{
  "arch": "dit",
  "model": "class-conditioned image flow-matching model",
  "dataset": "capsule endoscopy frames (Kvasir-Capsule)",
  "train_examples": 42238,
  "image_size": 32,
  "horizontal_flip": true,
  "conditioning": "class",
  "objective": "flow_matching",
  "cond_dim": 256,
  "targets": ["finding"],
  "num_classes": 11,
  "cond_dropout": 0.2,
  "logit_normal_time": false,
  "norm": "layernorm",
  "hidden_act": "silu",
  "mlp_ratio": 4,
  "head_dim": 32,
  "fused_qkv": false,
  "qk_norm": false,
  "inner_norm": false,
  "moe": "soft",
  "num_experts": 16,
  "moe_every": 2,
  "expert_mlp_ratio": 0.25,
  "slots_per_expert": 2,
  "shared_expert": false,
  "patch_size": [2, 2],
  "layers": 14,
  "width": 128,
  "positions": "learned",
  "optimizer": "adamw",
  "learning_rate": 0.0019,
  "beta1": 0.9,
  "beta2": 0.98,
  "eps": 1e-08,
  "max_grad_norm": 3.0,
  "ema_decay": 0.995,
  "max_steps": 10500,
  "batch_size": 64,
  "epochs": 15.9,
  "lr_schedule": "wsd",
  "decay_fraction": 0.4,
  "final_lr_fraction": 0.05,
  "warmup_steps": 520,
  "weight_decay": 0.3
}
Rows from block 2 of a small class-conditioned image flow-matching model, named by matrix and row number. Rows with one number belong to one neuron. Each number is 500 + 25 x the weight over its row's rms, rounded and kept within 0 to 999. All counts start at 0. Numbers have three digits each. After the name is the row's rms in percent of the matrix's.
After each neuron's rows are labels from the 100 images, of 14976 (inputs lightly noised), where the neuron reaches its highest value: "strongest on" is what is common among them. Only what is clearly more common there than usual is listed. The data: capsule endoscopy frames (Kvasir-Capsule). In brackets: how many of the 100.
# fc1: MLP up (model.blocks.2.mlp.fc1.weight, 512x128), inputs 0-127
# fc2: MLP down (model.blocks.2.mlp.fc2.weight, 128x512, transposed), outputs 0-127

fc1.296 065:500512485582494451490483481490545544536498475489511487585503475506512531499529535508514571504497502502497505482500511499505497495494501526501555498504490498501522440503480494472496491500506507463500494505495503458513486506499544513518499512501503497518514499518511494482494449495535513494499457497575529471531482503543506520542481485502485505498485493524503494498516455516456497495568
fc2.296 082:488471499529506497495532523487473580494557505490521492512527415479526496492501523483525490499500500516500497444479465464507530499499497555451469464460455538500487484516480504535500481495500473448488508495542500499527472526499483489483521510495498501498481501488543525538501484533456519479500507502494502510499485501464489488511566463500498500504545480503489466476463473496492491503505
strongest on: finding: blood fresh (41)

fc1.182 057:502464509496493504500497464455485460503484493421484493501497534501468553494534492481572471500505495499495497548516526493494540494497502524511524504430499504499530457500467495496499502489505593520500525486498498511510506504501502561540495473503504470517525501497508495546502542508491510503506496502569553473499539501534502474541487496500503501496518482514500463498503485506499507506521
fc2.182 072:510534499503494558495485490488516490503484443527556516429534514501493508540502475436500499501500499489500498536518458484492536499501499505482488483477466484499497528488511501545501488508502482514501501507484499516500470522500485511452500464492501501508453501484501551518498497502487421498497569502464499483566546501528501465514522519497501497505515457507507449482497468457491500501489
strongest on: finding: ileocecal valve (50); finding: reduced mucosal view (30)

fc1.271 064:489531505511498497502476390493424461506477510412496495453499523507492476504507523512494510500502497504502503522500557507495464498496497516501489502471500502503487485501452499521510504495506464473497495476499499500529483504497510603529505482502502473505502496486497483521499515507520505503507546499541484488500487501489492469555449501499542498499495494496498513500501482452495505505546
fc2.271 072:473469499521502518499451562492497507501460481485542516518508499512506518522502495474524502500500497490497499476532501497487510499502501553520520513529451464498515542488522503498502499496501504480521505542511500520480459432500529521464513466510500502514478500443557564492499513483511546471503510502480494482553480499497500471529533485500521498459565458520505486524448483481494501500447
strongest on: finding: lymphangiectasia (30); finding: foreign body (27)

fc1.222 071:488528499477498446497486491498509493495494485499490505535482535502453492499520484466454497500501500500487498565515530498498580497499502513502562501515501500501541568501544495475497504494499510498500583543503504533514476500497523537499513438500505552488541504504508507483500533498500504539502539498456532458500465498461500509499534497499513500492534484520501473504506546482475500501488
fc2.222 083:501539501489503443503523556497537508487536468509526475501540466506477492597499469506488499501500497497504500529490416479497525500502501487485507475510509508501518473482515497486499560502504489546515496464507500485515507512501466496479488476504499502498516500514451463533499525539463440510497506499469479517503521500427505524465506519499497501484509529507496488443526484475517474495502
strongest on: finding: angiectasia (45); finding: pylorus (26)

fc1.483 058:507587503486500509504493494436496487544511456450505493475494506498497524495461527490520551497496502500493493565483500491501541499501503510494533500509503499499516492502463499526498514494503531500499521538497507512462538496507521504498474504498494522539534499510507514497501547510469504546503481494488624548541499503546504521516524492498492507497514488523502510504532470526512510510522
fc2.483 068:536529500484494494495533499497492448506489487495490490427507473471454484527499466523493506500499499502501500458488494463501537500500500483457470486500477505499473451583522498470499505543504480513516490483504497545511499541501495501492492458489503499509468501523486504490499505488497465530497502498499489490518530503548510489444504532497460505510458511468494407452549487486486498501464
strongest on: finding: ileocecal valve (52); finding: blood fresh (44)

fc1.238 070:500562504480501577506462466499473464487502533530516498499496502500509463508426506512465574502503501500500491517501468511494471498495499517496486508516498498505406476499481501481502500498500518508500512507504505539437505506502493557506487555500496548477508493492516489458498455499511507483501450492511506578498500501523503532478483501503508506500481498492503473498511460498486505505479
fc2.238 076:493506500486497547496454521489539522490489450462464499499511441516467541482499513509543506499500501511502500482517528476499511500500501550479509512471438535500493467481517502447501447474501510504481480518502500530503457496500553494503469500513506511516475501515555484453500508475475482500502549500558505499462527502459516533486536471503510501470506473501486494482549497515516492498440
strongest on: finding: ileocecal valve (46)

fc1.195 055:487426495496500496496541473544491424530507549524536497482478502505506468501488494471480515503498495507506504506488466516502520499496501498497495487519507502503478499498540497484507507495495416487501551496507502537479520504499548558525493450498500552535527500487495511464498513499504509485504434499539540490528492503464508463507520504500543496495545499551502527510509545523496501500529
fc2.195 076:500531500477506503502567499499538459503497478477481492566485488515470516513499495484450498500499498472503499552510557510493518500500500505520444491551511528500507457498497500462500535535504510524506507505523501516482492442501448509502516483501500501505538501530489489509500566512516490501500533498448507486473484501411503564498477492500474504475517517499503510472472514520498511504458
strongest on: finding: blood fresh (50)

fc1.37 066:509510503438497534499467378484473496529508508532489491498497480502462524486477489529489494494501497498493493509473506497501511500490499518502543493519504502505488525500513503480515506493500510576501510517494500495470425497497536483456489492500493531505570500506498519458502472500488504508499474501502603523518479503477506511502467504499540503493470502458502511510493475496472499498498
fc2.37 082:496522499452490444501482535490529523512561417518505495470502458500462516529501473481425503500500498520505497517433497436501534499501498510445470492475514482502499453505516497446500491499501463531518492508514499510475505504500524517512507499498503508510463500518502473500499495516497441514494507501503500490502516500505505492500494545499577498481484531499498479473532457473497503494486
strongest on: finding: ileocecal valve (42)

fc1.98 130:515487527509468495475501474510478511508446528504503515490527498544493510532507540507490500488502490529500518499467494426508474497508505471507512507502545511508495481488489506480432506515526487482497490490496473527499497517498488497509496529476495501496447509527492492510516499455526468497438527510536515488500522488524468482511491380491498503468472537540479526535461464484485478511521
fc2.98 139:508579514506517473478491471498511548501496495519471503480480491494493502472528501476463530507493566498496487493498524489471473492476474496491530464489515488507505521510504499494579490507514529507501534504498498490501519497469468510507517511505499498516478484505501473486519482503507510495378491507497500508466508523473505525546485495525495507496537496488497492515513514482525599542509
strongest on: finding: ileocecal valve (26)

fc1.353 055:487543494482502475502477500493527475537493465530463489555482520505496497483482469490476493501494502498497496490471477508511593503493500494489550492541507501506501531501503498528508499500503412507500562547505511521529470500510511587519522475494484541541528495520494532506502492502482503479497485490527524546502453506532496480509515506499496505494553502518501505502490492540508503511546
fc2.353 073:513472500488500484506505525500495478489505503475450464558512481502445502544499499553454497501500500497505499516435461488507527500500498516461486518562557532502509407512494497461498507505503456471511493494510499499481504504499457498545487505494500499502567499493493464487501537500516508527497455500472496491498478502502506548452486497500475503481472538493484480471526481529499485498504
strongest on: finding: blood fresh (86)

fc1.54 060:507468508512498547516594580579506481520496519537485502465509512491522472479501478493510520504495508496505491517486484514508500502502500537489524497519495499499461528502551502483500492511497463466503478460503507492475505494503487500579466497498497520470473496504507489518506507498483495479500442495509514543447543502489512509520536505501453502498500483515498524501497420517510510501509
fc2.54 075:511510500510489510500506501497554510503500543449480521523499532506473509514500460499487517501500503492502502478566558510498529501499502502485467538478510592500496420512526497501503496523500551529462447531496499497478504518500528518544462497509501502533533499500537477482499515514538500525501537499500512501476561501498516508454476496501513504484500496525485509531560498535510516503486
strongest on: finding: blood fresh (64)

fc1.51 057:492576502450503454492446480484471488491499535511490493523485519504479525531498459488480506499507497502493497507525497494493580492495504503505559506454504500500519517497549494502496507482502539503499609485504507553540475508502545502475517463499505531520486502498522502493501513505462511505504524495484564487494489501506501504492534491503433500496532497493509494504508515534507502506519
fc2.51 082:481537500499502513497523485494473492470536446514509482455555466504478504561499494517528499500500497517504498568483456499500547499501500508501487462516493483501510495500510502478499534481505457526516505477492500507559496553501464488479474480510501500483488501512471480506500509486473432494499559499460475499494582502455505514480525503501469500525498482492488467434485490487507477496476
strongest on: finding: angiectasia (99)

fc1.362 056:497500480499502463493509560465532455504497543486522492556485518502511462480583481485436560501500500502496502475522478489506537494500506519500578502510496502499486447503528489491490494497507497539502553538505510537557511502505570512496519501498508511509517503510506524460499483491518506469497509490498528467484440502541517483485484486501499499497524490527509491505521499521490496502524
fc2.362 072:510517500470507507498517504487493529481511477512496493543539474499505500526499527480512495501500499520505496501487438463501504499501500514474441496499503509501524435506477502495500551491503438497495503492517501485549494533501417483447491498501497498488534501506477485542500502505442475483498509500464480545489473502479496593481558482499478502487486480492488464442492498491510471495478
strongest on: finding: angiectasia (35); finding: pylorus (29)

fc1.499 055:495472486512507506490482500546406544523507539502536500471513480503513513531526553504505498499499499500508499420502541505490503500506499483501531506524497501502454464498481502501500508489501496570500442476497497507531508499496543524498492527501503458546477504478491508542496476497509499526500533491545549445544498500536505509526492500502494496506445545478504470493506506480520493503498
fc2.499 075:464518500468504455499522470494441503505549493528478517553487471478530501497500519499535498499499496501492499479490510479495472500501502504493492543474454467497501595497509504474501491474500494492509477517478501484484504495502501508462483509503500500502472501498489501474499456442559534448506513500554489485481488499510487521534539448500515500523512453494515545505432506479490515504454
strongest on: finding: angiectasia (65)

fc1.321 052:521421502494498494514538508534475527534498455474478499453501490496530481519453472514506493498491502497497496400474531503504474509499495491488501490553498501501565500506483503537511492509502390522500464510495498496467492492502509508475476503500486518461510499509495513515505484504506490492494490503564550524519485502495499490537495511494482505499480484499497524501496505537504498502557
fc2.321 071:507521500436492489503480524507481490522480510503444500502451523486498512491500436472425509500500503508501503502480553503494484501499501464486510506527531507499504431519531496489501478549499503502499467537493498509469496501499468525530503514495499499520529499505523473504500485481549535500496466500531503506536455500564508483500476533500489503456432542490507540515542522508475534499484
strongest on: finding: lymphangiectasia (34)

fc1.467 058:493557492520496473498478451466526472498490502515516493599478482501512463445517486520465509506497501506492509515497445510507580499495502508490508500527500497504462507500521494546498497501506477509499479515508511553466476500508520568477513492495502542549569496519498518518495520501464506464504497491449556527490510502501497471502494502498494501489512493551501479506496502483509503508484
fc2.467 081:545482500510503522501501496504556490500536523441493500548529419485505513585500507544504493501501499485502498477482455485508488500500500499470463497523473517500499467522498498488500551504502478482485482493507499501455485506501505501486484460494498500504551500512476476496500562475472506510499479500473495520534494502456497550472543472499512501497562501484492477426509485486502482498485
strongest on: finding: blood fresh (58); finding: pylorus (29)

fc1.435 048:510509491518503477505501511471485463479523534541499509506503516502456517490461502490520569493489505496501482437489489512500509506502500465493528495535500500501511424505485504534501515512496441506504464572496501488503484492502458525453469496502481559489491500515514503445508451497525499494494432496525541529511446501498521522448514500500492510503506511514493551487518478506465503503505
fc2.435 074:541514501480501560505493486498513494503517502524479477482471493495511499437497487485473501498499501483500504521489522495504476501499500476507451512523566546500509392503532498498497459500500499492517485494513499497502516541500477486506484523501506499503529500536493439518501484517559487514502479498542502464457439500553503497487462531501481505477464547482484521505534537517481503499471
strongest on: finding: ileocecal valve (46)

fc1.451 066:489573501422506524503499526555468498478508570557510499439504498495500480543450502497491526499504501495502500479502447513504484501501499509499501503488502501499476524499569502488499497496498482467502509503506507556484494503499529453471487505499503515489465502484510508457496467498468496503498489498499551546531492500496494479466526498501468496498499500467508510500508472499510500498407
fc2.451 072:441522501449499489497527484488482482499503466470433510496494498523432539516497479541549515499498500501502502510503541475499550500500501511511450468508477481501513511482502501454499510481503493519492513481480501495514515519501522484508493516518503501502479501532532459481499503447496497498498554497539485505485589502517521497476501465500573502498468520489497540499515492514506501499430
strongest on: finding: blood fresh (27)

fc1.432 049:500515499567503494500497494508455510505502489489482500417512460501532504473532462491528586496499503497496497530493504491497459500504498517491544497464505503503452483504543502514511505501495457447499516486500504509432543497503478462487482504498496548557488499506498485506496494507477494509503477500532522499516501502464493543526453508500447505498493523489502484511482463515509505502432
fc2.432 071:489485499496501431496522496496463497498497493459462474517499466509492508487500462519494503499499501512496498424468518477503558499499498519507499501533468525499472499503490501516498490460498497487529525522453500497491498468500479521511484530503495500520439501488548490518500495513562469537500442500559493472418543500550503489483488487501523499566524500515509493490506509501483503505536
strongest on: finding: ileocecal valve (41)

fc1.316 054:488490493546494503486448437457454489534491505469510492626494503504513504522593482499529499503503497510501517539500542508502497497502500492496509495473504500503491487498502494476499493489503455531496490515503504508504474506501541536488521513498512501528541502500487489526494461503473508481501453498498520477471452504532511473489465502500502496500471523511499480506479494457507493503563
fc2.316 073:505486499518505485498526474502497498510529509483508500572543432498541504545501509497521479500500500489499496483451458505498500499500499529512434511518473472500496559487469503505502535482501499496522533523490501493488476496500450511443526495494499502489500501508520533518500524511524489473499509501485501499460519500446481498539556440498488493515580445492505470460469503476495501505519
strongest on: finding: blood fresh (89)