{"model": "class-conditioned image flow-matching model", "dataset": "capsule endoscopy frames (Kvasir-Capsule)", "train_examples": 42238, "image_size": 32, "horizontal_flip": true, "conditioning": "class", "arch": "dit", "objective": "flow_matching", "cond_dim": 256, "targets": ["finding"], "num_classes": 11, "cond_dropout": 0.2, "logit_normal_time": false, "norm": "layernorm", "activation": "silu", "mlp_ratio": 4, "head_dim": 32, "fused_qkv": false, "qk_norm": false, "inner_norm": false, "moe": "soft", "num_experts": 16, "moe_every": 2, "expert_mlp_ratio": 0.25, "slots_per_expert": 2, "shared_expert": false, "patch_size": [2, 2], "layers": 14, "width": 128, "positions": "learned", "optimizer": "adamw", "lr": 0.0019, "beta1": 0.9, "beta2": 0.98, "eps": 1e-08, "grad_clip": 3.0, "ema_decay": 0.995, "steps": 10500, "batch_size": 64, "epochs": 15.9, "lr_schedule": "wsd", "decay_fraction": 0.4, "final_lr_fraction": 0.05, "warmup_steps": 520, "weight_decay": 0.3}
Rows from block 8 of a small class-conditioned image flow-matching model, named by matrix and row number. Rows with one number belong to one neuron. Each number is 128 + 24 x the weight over its row's rms, rounded and kept within 0 to 255. All counts start at 0. Numbers have three digits each.
After each neuron's rows are labels from the 100 images, of 14976 (inputs lightly noised), where the neuron reaches its highest value: "top examples" is what is common among them. Only what is clearly more common there than usual is listed. The data: capsule endoscopy frames (Kvasir-Capsule).
# fc1: MLP up (model.blocks.8.mlp.fc1.weight, 512x128), inputs 64-127
# fc2: MLP down (model.blocks.8.mlp.fc2.weight, 128x512, transposed), outputs 64-127

fc1.413:129164145099113115126122143155097113101132093128131204128094146117113118063144121139076105145087135096139130112148185134107142137179125157114112105136150095128076126173084135125134145165132139
fc2.413:130135120168127140111129100123086111151111166131141115135136085130116125156165137115133069142130126153111145124117113120095124096135139150130101154102148153154132120123135134141121161148128153
top examples: finding: ileocecal valve

fc1.488:130084161118099130124117063100152139161120150127127133136124138142103150160152134121171118120115153158132150113156149101134091094122140119146116070126111161085125136102149125092149076122159165
fc2.488:127138116144120138127119122194119127158096080106123077121134154141128107114193114159147170119106146067137139135155115127168124121138045113127140149138152124136077134124126126136099139132149121
top examples: finding: ileocecal valve

fc1.14:127095153141167108089142159106131101093137177093133102145100137125127145135088109147086171131163140106120137135120076121126129187087124140147131101138162113119102108096129126100139132155121124
fc2.14:148122095114112128128128078135127111097140116187131080140210133134101136148116145094116174136125120151125123120154133157141129034131165152131132104130111114153137132181113119084106142119122126
top examples: finding: reduced mucosal view

fc1.69:128131173113170124138084116112125142140130123143113150126105136098195136162126158139150131118119145127119150120141129113109109122112124129138135097126134183089122144066148116091120113120136134
fc2.69:132119147159102123140162149152132151140131176105122116124133199114155116101107147137109107139137113144143164117154071135136159150112131132153132147134141158144124137166123112148130156178137149
top examples: finding: pylorus

fc1.223:118084169113168132098138050146135166175074099136143172135151110129117133170144087099167110134131100126143097116142012118116115159144125134132143145146122139159105114090162111108108081117127132
fc2.223:121102109146111121122117169157115148136109121129111121114130129133126131092145118141127205123189122133139125113135140133163121139130090124133168104144132120100079116140138123136151127118115123
top examples: finding: ileocecal valve

fc1.156:123108095147135143156137094143145159131187109164134100135125115143098123100110126144138133112130118079098124123125129145140103088159132115148117099102133135097188128099180128114160136096123141
fc2.156:121173146112109148129156128168154147123133122101140074120131188123112131159161134145137189140114123161140120119140115110121097130158090107130157139171150126142128122137132135099111153093099138
top examples: finding: ileocecal valve

fc1.452:130072125132161096188122178159114138167116125122115172116142110139128141117118144108145111133126159141141129148159112129112117129104128106138142136158111152139134116153095133142123145137141132
fc2.452:118139130132148183123120159105126173129139136131095076121116130135143129168114146129110122115126110157130129115154128115124182127124155098136124140118117136112134111100137143121134108139202132
top examples: finding: pylorus

fc1.61:137124172108136135090124155169115097091084147113124185119117113098144159152161126150115131156076120161145143153135134101128160133116152156085141145106121122150099150129070142150191094132157114
fc2.61:122064110137139126139103144122089126115133154125131102145130072122138089107172128087127080137099122121142125139124149132135123135089131136124135107146098141123191138133143130144140104175151111
top examples: finding: pylorus

fc1.32:116147099143118143095124129109105101111090123121121104114090130119121155197139130124140177121128126151131172146122118153121117115100115128117120134129106130172135149096110132143217058128140151
fc2.32:136108107110147130135135161144112125117123149106157065146137166115138097090172130138104154148108109142145124121164121109129113137105165127126138106143138150127156126128138124148162123141129086
top examples: finding: ileocecal valve

fc1.171:126150169115177118121097125120127132129104155147134117126131119134177132094147089129138126147112118178114173139123115121099105125123143147129109082123100168079124120139146117102146088142138137
fc2.171:124154166133072107114129109135122124142116085133118151122131173138160096191136125122118038157135147061135157126094101135127136124118112161134116125062146156165114131130117130122125142126128179
top examples: finding: reduced mucosal view

fc1.119:111136047129146137140151104085139125154139072156137132125131123160110139142111103151177106114110134135133117127150153135114128125121141119141133151072140092079177111070180131147185116099135092
fc2.119:132134120120115119109137132067143140140128146095152093122132236127123138121102125127108139131175123138135117117043141129138117130153119117132105099165138126131142127119117121117128112085121147
top examples: finding: angiectasia

fc1.10:128123099100138128148130062147157180173150098175142121141137132155087135136122128132159099113093099098134094114146116129126099148168133120153123106125141128083141118079205132067163117115126153
fc2.10:126148125150101145092144129159135142148115121112137067122134218132111129130129127138124115118153120146129125119065139127153107117155073118138145143153192120129126122131109122152117143097093146
top examples: finding: ileocecal valve

fc1.115:107138085172140134078140110120140148137103099140137078115127088152158129177112114114129113133141106125127114126117139145130145142085136116140150147147070147082190117092199102087169128101125110
fc2.115:136079158078135116103125133058118140112144122112122157121129171124135142103091126129112145141150129157126111132120146131162126158114132103131194092123130126101171146123130121158093103135135120
top examples: finding: ileocecal valve

fc1.448:130118157102094141157101100129112119106125165148119111140088107138132149130123135141102163095084131111106165109158119149127109115164122135113139064185113137123123143147105140204104103138115172
fc2.448:133181127141116149112144121138154127122121107139129098125132163132121115157166134123125126133108134131116130125216100117118104120124104136120136149141129139138199111141116129128141100150111102
top examples: finding: ileocecal valve

fc1.511:087095132094132114106141089101123120067145134117162139115139143130137145144085127103092143096127132170138161083097113113091130149104106127139138141138170144133120179095129147138143128127112168
fc2.511:107124110110164077129118152123137159128143127110129115125121147134129138122091103176153113165121164174128140113141162097136104162147137112079125156127140192105125152085113147120113136113141083
top examples: finding: reduced mucosal view

fc1.228:118168131154153141138148159094107126089108093123144095124112102130159108155120115134124140152100149080138104142105065142117187136123139135106148175110118074134156124145136112156082145078106105
fc2.228:124083124092149119112126137027128134106159145144130167125122000113125122121060146112121166144138123167124122140189153129158118126126146109125103113117101122116139137130142138139118167094126125
top examples: finding: pylorus

fc1.338:149104194125116106112143133128100148089147136106142097130110089160143134130097108079121148108161106109116178127103110118145119168123098126154108107127134117178110105103111182156127129129135130
fc2.338:127132154136144140135127098153131142112156151132130083125114092161108123129112153105145146210116174065136163147171110142129115116143169148162134105123132135190119109117132126142123155142148165
top examples: finding: foreign body

fc1.199:123142048167108153133146101102139090128118163112113077126111105137159126226106109119116142143095165172114149129132149146144140135069132115116124118118103139093182136120141120104135134137147093
fc2.199:135085143090147128095117124079118121124155087125133126133124205120130156101123127142130150154121138110112122139136116117147122137121137108123134125159156130118177142122143119150105109177144145
top examples: finding: ileocecal valve

fc1.349:132145135138156128136109101130119109149143125123118110139147109123136116003138127129132119098134109134124109124102099115148120129135114113137112129106134153099157129102154129122145097137127177
fc2.349:120130111126097115101196140140124120139130067134127093114130102138136124255152127136124125108110122128127126119144153131116132130136136099135121115147128133141105118134134133144145163117117089
top examples: finding: pylorus

fc1.380:133124138126182146123109114177104111115072147103142112127139083129158163146105116125142145181103159105125135132085113149102148156146117150102144144137111136170129120119112128175100153124133120
fc2.380:129095133134155127107129142103155130117169130153127173137132007127131104125138132105120119147059134142126123129228126125142096140116141133117128108093116133098120125148113125160152083150136141
top examples: finding: pylorus

fc1.240:154123148153131114102154120120136121186102139132103145132154116124165114091062125150130187144106138110118170170124097096127153130102121123160140060176133134136140127103127111120130163131089118
fc2.240:117119146092141113134130123141122168134103140144141146118137067115095166140099136158151092124148099119153181100120139125126113152134160110129116114075161128122146114135098144110116121108193105
top examples: finding: reduced mucosal view

fc1.141:110092183138133112085143139082124121066120131146163114134129136124115152130091113082111170110151110146133126105097129131136149157099130147137101101137166146116091106109127167126125095127136140
fc2.141:116142151133165095125089114143127139101123121106139091125120150111111089128117120132195120141120125123105146162117163073140110159170135118099122093089145175102132117125154138117114127099130154
top examples: finding: foreign body

fc1.420:126151129120120136055093166146080099097142120112127052117124141137126134103132131136122126099125101134143161154107151108109109164110119125105117148132096156163101137125131123112165063107148147
fc2.420:125137137113130128107126131041139123105173162115130096121129231127131132139170127122119111122112127155141127135127109125110128128076144123120132109122117135135181126140165122098131100130116094
top examples: finding: pylorus

fc1.170:123129107131101139130121092186093125125126136134131150131091097150132149162116100118150156144101108139111162120131042134139114126083152133108148129128118157065150138112138142122162073136105176
fc2.170:132161095118120116059153152108136130103109083110134091143140189130126092122104136141108181135106129118122129137152153125174104121106100129110222129150168127139144127125098123129137142145110076
top examples: finding: ileocecal valve

fc1.132:123091136134078118108095092107106158144151139116166111127129154105152146139088114134105134148139119111158123130127144180112099131123128089142130105089126109107107160149144166122112092107148149
fc2.132:148118166173164117139115151121129154084165118117153086117146157112114150142130143168109179113114167148141131215144156136134116099086123115176113125134150131143118088104144179111156140114146124
top examples: finding: ileocecal valve

fc1.31:118108121142121137091120063109121088164121094110110156121112137153106155221134103110132110083124091162121154113132106127122084143114112114135129085115135171140140134094127141096143070130167112
fc2.31:141128140108127133057136155116095114131167108104126113141137249133133130089154114156117097130120113110123126126140121119155110130126094119126140135172170137109189126129150104161123067141141143
top examples: finding: reduced mucosal view

fc1.361:128090140132141114128139130115087139142100133120135101123133137128080119112122112062130116131100164110136137134115122150112148097135132100159125091131109150109118102105135181136078078142141108
fc2.361:122125151150156091106109060138139129167122158134100149134089134127100119134147127144093136121133158143118104112126098112130100114087112102095129160141128121094138183125085153106127141116108141
top examples: finding: ileocecal valve

fc1.416:122098151112156134138110103091106142139139116094124095160093117145111141138145105117113133125155143104134173135126121124087127166148150088120096097141164133152117175100158133120121109164103144
fc2.416:123128119159102115126122177126132141143114099151137063125129156132091110130116157140111148119146109141162130155130141096130097143095124109150117166150099118176106137165081134150096111165113128
top examples: finding: reduced mucosal view

fc1.7:127133137131146138132123095161119098144085141092144161130112103118115139184112134091103128166097115149131166104104089160134127150113086140116109105165091178150104115140108134152093134197137148
fc2.7:145145146130152128140141129187084119140136123150117154129133120129125128116138123158143137146149123084113130117251120122121126130114137127124101129145170154095154126140099116177147084203154110
top examples: finding: ileocecal valve

fc1.219:162118129132153105129131136182122127119150137128132133128136097088163128152113027132115143124109109161122134159133104116147147115102112118153124150168142127146125100142135138140134118134131149
fc2.219:093131123122108145127175123162130154115112182121100162131156121075144186101118091124130148115124096100143127133088160118126127145117174129140132097118108072159127104086137148103124120167176113
top examples: finding: pylorus

fc1.155:123160171142120135070136163153123102123095117109126125115123107108152187127146137131133115138106121172134132161134152110104144140145132150113139162103150117122101146121049137136162092154190108
fc2.155:136088093134152117128102129103101126127135174128113137146128063125145071114158125104118109121095129095125128134124138126132129140102140142128143113153083140130190136115141129129177104190167112
top examples: finding: pylorus

fc1.369:127128095110119121170120146117104171078161139159149141137085134140148106108117154136078083122088099065128128129120169160132171112131141127113124115173081092089128140131170108101155158131077099
fc2.369:132130130124105139101156116125148151110125111134140093125127126134113144169114139113121072118114127146127122132201140128109108118109129113126146149138160139152164124130096122165072099136094169
top examples: finding: ileocecal valve

fc1.19:164144129116156112131120103111097121130196122143152102119110085125143112176143118158115145108170106123120137101165133143135114174086097164193121152115121108139129132183132146098144115135128157
fc2.19:127125103158165124136165151137126119135160125107158087120144085142120107120136125159133159099133157113136118165131067119111133132124122157133135132092154137139148105078153115085151102120114071
top examples: finding: angiectasia

fc1.28:130175133101123129074115135166099122132113093123112116129116115135132131096113122123114118154086135100137095122112150117105139174198109157124120135121140111143097125167160135087106178145124109
fc2.28:128075128156148132116130124008101110132162143141115167127133081124112118123141133099134090149113125139116135124169119125101121110124146139125122121124148157106140124130134125127124157179119181
top examples: finding: pylorus

fc1.288:110106123128110137153127075100119114153092127119115121123070106130102112223112103110132176114123135177101141089148071167119086124076107132122125108138092128129136129119152125160146094159143125
fc2.288:141148115111128127094145126169113122137123099130127135129132184128132154101115123176137178142156132099103128130160114116140127115124111118123124128151138146127184138124137113142139120137148119
top examples: finding: ileocecal valve

fc1.139:126134132124122128134136098078112117123115123124118188129119124143125132222121134119110129110123110104128141101159102137133109120128145145117135061131133157129143128115165124075139129094155145
fc2.139:124171121121113138054148131194087119128140095128151103135139180119119123101115132143134137141194117151119135127177123122145110116146094122112135148173180138111151132145095118152099171076127134
top examples: finding: ileocecal valve

fc1.359:122143120136162123137094111108115119118105150151108119126118135121149111000113106137142140091138120148133133142101121118142107127110141128117114112114143175095137145185124129144145127133133156
fc2.359:129137148121097124132147145125111137118078097115132131123134107128131113255095132122140122124128132093112132133125151148124143142110143123121124127137126152161114130087134127143152147119145150
top examples: finding: pylorus

fc1.306:139124149144138132145133109089170051130106119091109130113146122134163111143123120112082125092170175194142115122095144153119115144143122133120141133118132115132125148198113131122132144125149085
fc2.306:116150112072127122141150156141097083134126184144142118132100124148131193136147118125169100133130136077104120114114115098125158145146173121148139134149120136104110124085115137106136127175154140
top examples: finding: pylorus

fc1.353:120129136115057099098152122156091141098136123129104159135116123107103142160121142115083116145142103120136146170119135167112153158105122145169135157128141130166149113138105148130144116123132136
fc2.353:122144149122071153121145187090140094117092121117120134124097094097155124112144152107168119101131112072127124117091157107136121117135134141133131120157102127105126173140131109108133082114171122
top examples: finding: blood fresh

fc1.25:118132144143100079156142159144110165126158120157141123136086139136179140127087121073069148135167134135139149095132128140134122148147129122151122110137128115161117090133162180145132099136136118
fc2.25:154117145123097125135131143135126151160143104189137132135092129119077083115176145171104165152107158109149162155162129155127090128121126137150118086140122152137135107110130161121123144115169138
top examples: finding: ileocecal valve

fc1.313:152117131124134105132128123146203133096116119110139080119126134139116124129121108128125124144143138149221111146122114134169154115152132114137142125105149133139132168140124136136129111175085128
fc2.313:087128149138110164136130128141124108139115210140110134123131133141164144130097142137187108075124118124136151136095118145130166088146131124129106155119141152114126154121124148082142112131106127
top examples: finding: reduced mucosal view

fc1.467:073115124136152089130106166121116146124087098169112126132116141125158162126147108118169124098130125131139139147123134129131171143107197160140118143158162119173129123186115145117138121129126079
fc2.467:240132135163111110130178154161122174109164093130145157132120126122180132123113128172139091146130134147127136175125134092131137132133169121089119159112149098114131115106127191115152137105127081
top examples: finding: blood fresh

fc1.207:096148157142106117166075160123121123144109103114086117137086118108152192146173112113155096107132142145146154145158141130121125183152144127112132114136173125164170131163126129113151133110123129
fc2.207:136132129140136096116147150134126172089134124152140123133088121151109145090142150125146102118115119109120063162148142127134109117115117091154137198129143118131121129198120168124142128121111115
top examples: finding: blood fresh

fc1.430:119139103113151127143110120100117177111126114121151141106136153105168116137102099151142123113135134078107085141110145138116141149076143115116112124149096176112163102126143126120140081144132116
fc2.430:118138127136116100152143168123138164091149115187137135126166149132170149138080147100114108105115149170132082138112113094130123146121139083091130085118142174138137137167104134083141125110118116
top examples: finding: ileocecal valve

fc1.95:128127050100167124156158114129121151125125098151137196134131129144123129132116123152125067140106137083141068147163194122127136124150142129129118112108170088139131127089133127133190162099127113
fc2.95:118148126133105141083134136114165159140126153124148095126127128131116126145098127073115085123096117141143121133068139128130115130174133138133083138166155121119112144127059144116110147083117223
top examples: finding: ileocecal valve

fc1.367:133141152112086105155166118110107143104148128156140121117111160110139140129127086074122158132122127103148133142087140114129141101125131116153159152130111186120114117151108175109135106124145106
fc2.367:127104139170157116117136116130123128159101133143129153125130129126105097131134119132063154088129122092112131118077154147135119130146155084180125124148148156106130146157118142143122133125122158
top examples: finding: angiectasia

fc1.21:131097128150149097144088140193107130134105169148099152137141113128124137144106133110112095116094086117126138147122139132077125105104106121148132125164123125147134122100164128161110123094175140
fc2.21:117131093121132147131152131145118123109080195111156082135093121106138151128104124144138134109120145119133129127131111107130148114109154137150127150122089095117131120113094157107120134137167120
top examples: finding: reduced mucosal view

fc1.327:117131158107116119098092149124134138117096129132123166116110114129116132209130139124129102141106132143139157161161202118107112144169155142119128104142136142153107151125091121119143124109149068
fc2.327:137087136150139140148121127163107137140135180121122108146127162125115143071120119111131112135089132102116135141123137121157123109135081142117162159175105143125118139111104117144127105130151213
top examples: finding: pylorus

fc1.78:121082148067138105087116108131113123122148135166176131111154120136166144131116097140129149125154151134120074126104120096160090132096129161191132098155116153120109108113125128154096135151096144
fc2.78:137096129129134128129123146124125173119147118078137123118118140137096103130155123128097164126122132114140039156140134162118177156115188146125154196131089103138127086162153116142138123109140124
top examples: finding: angiectasia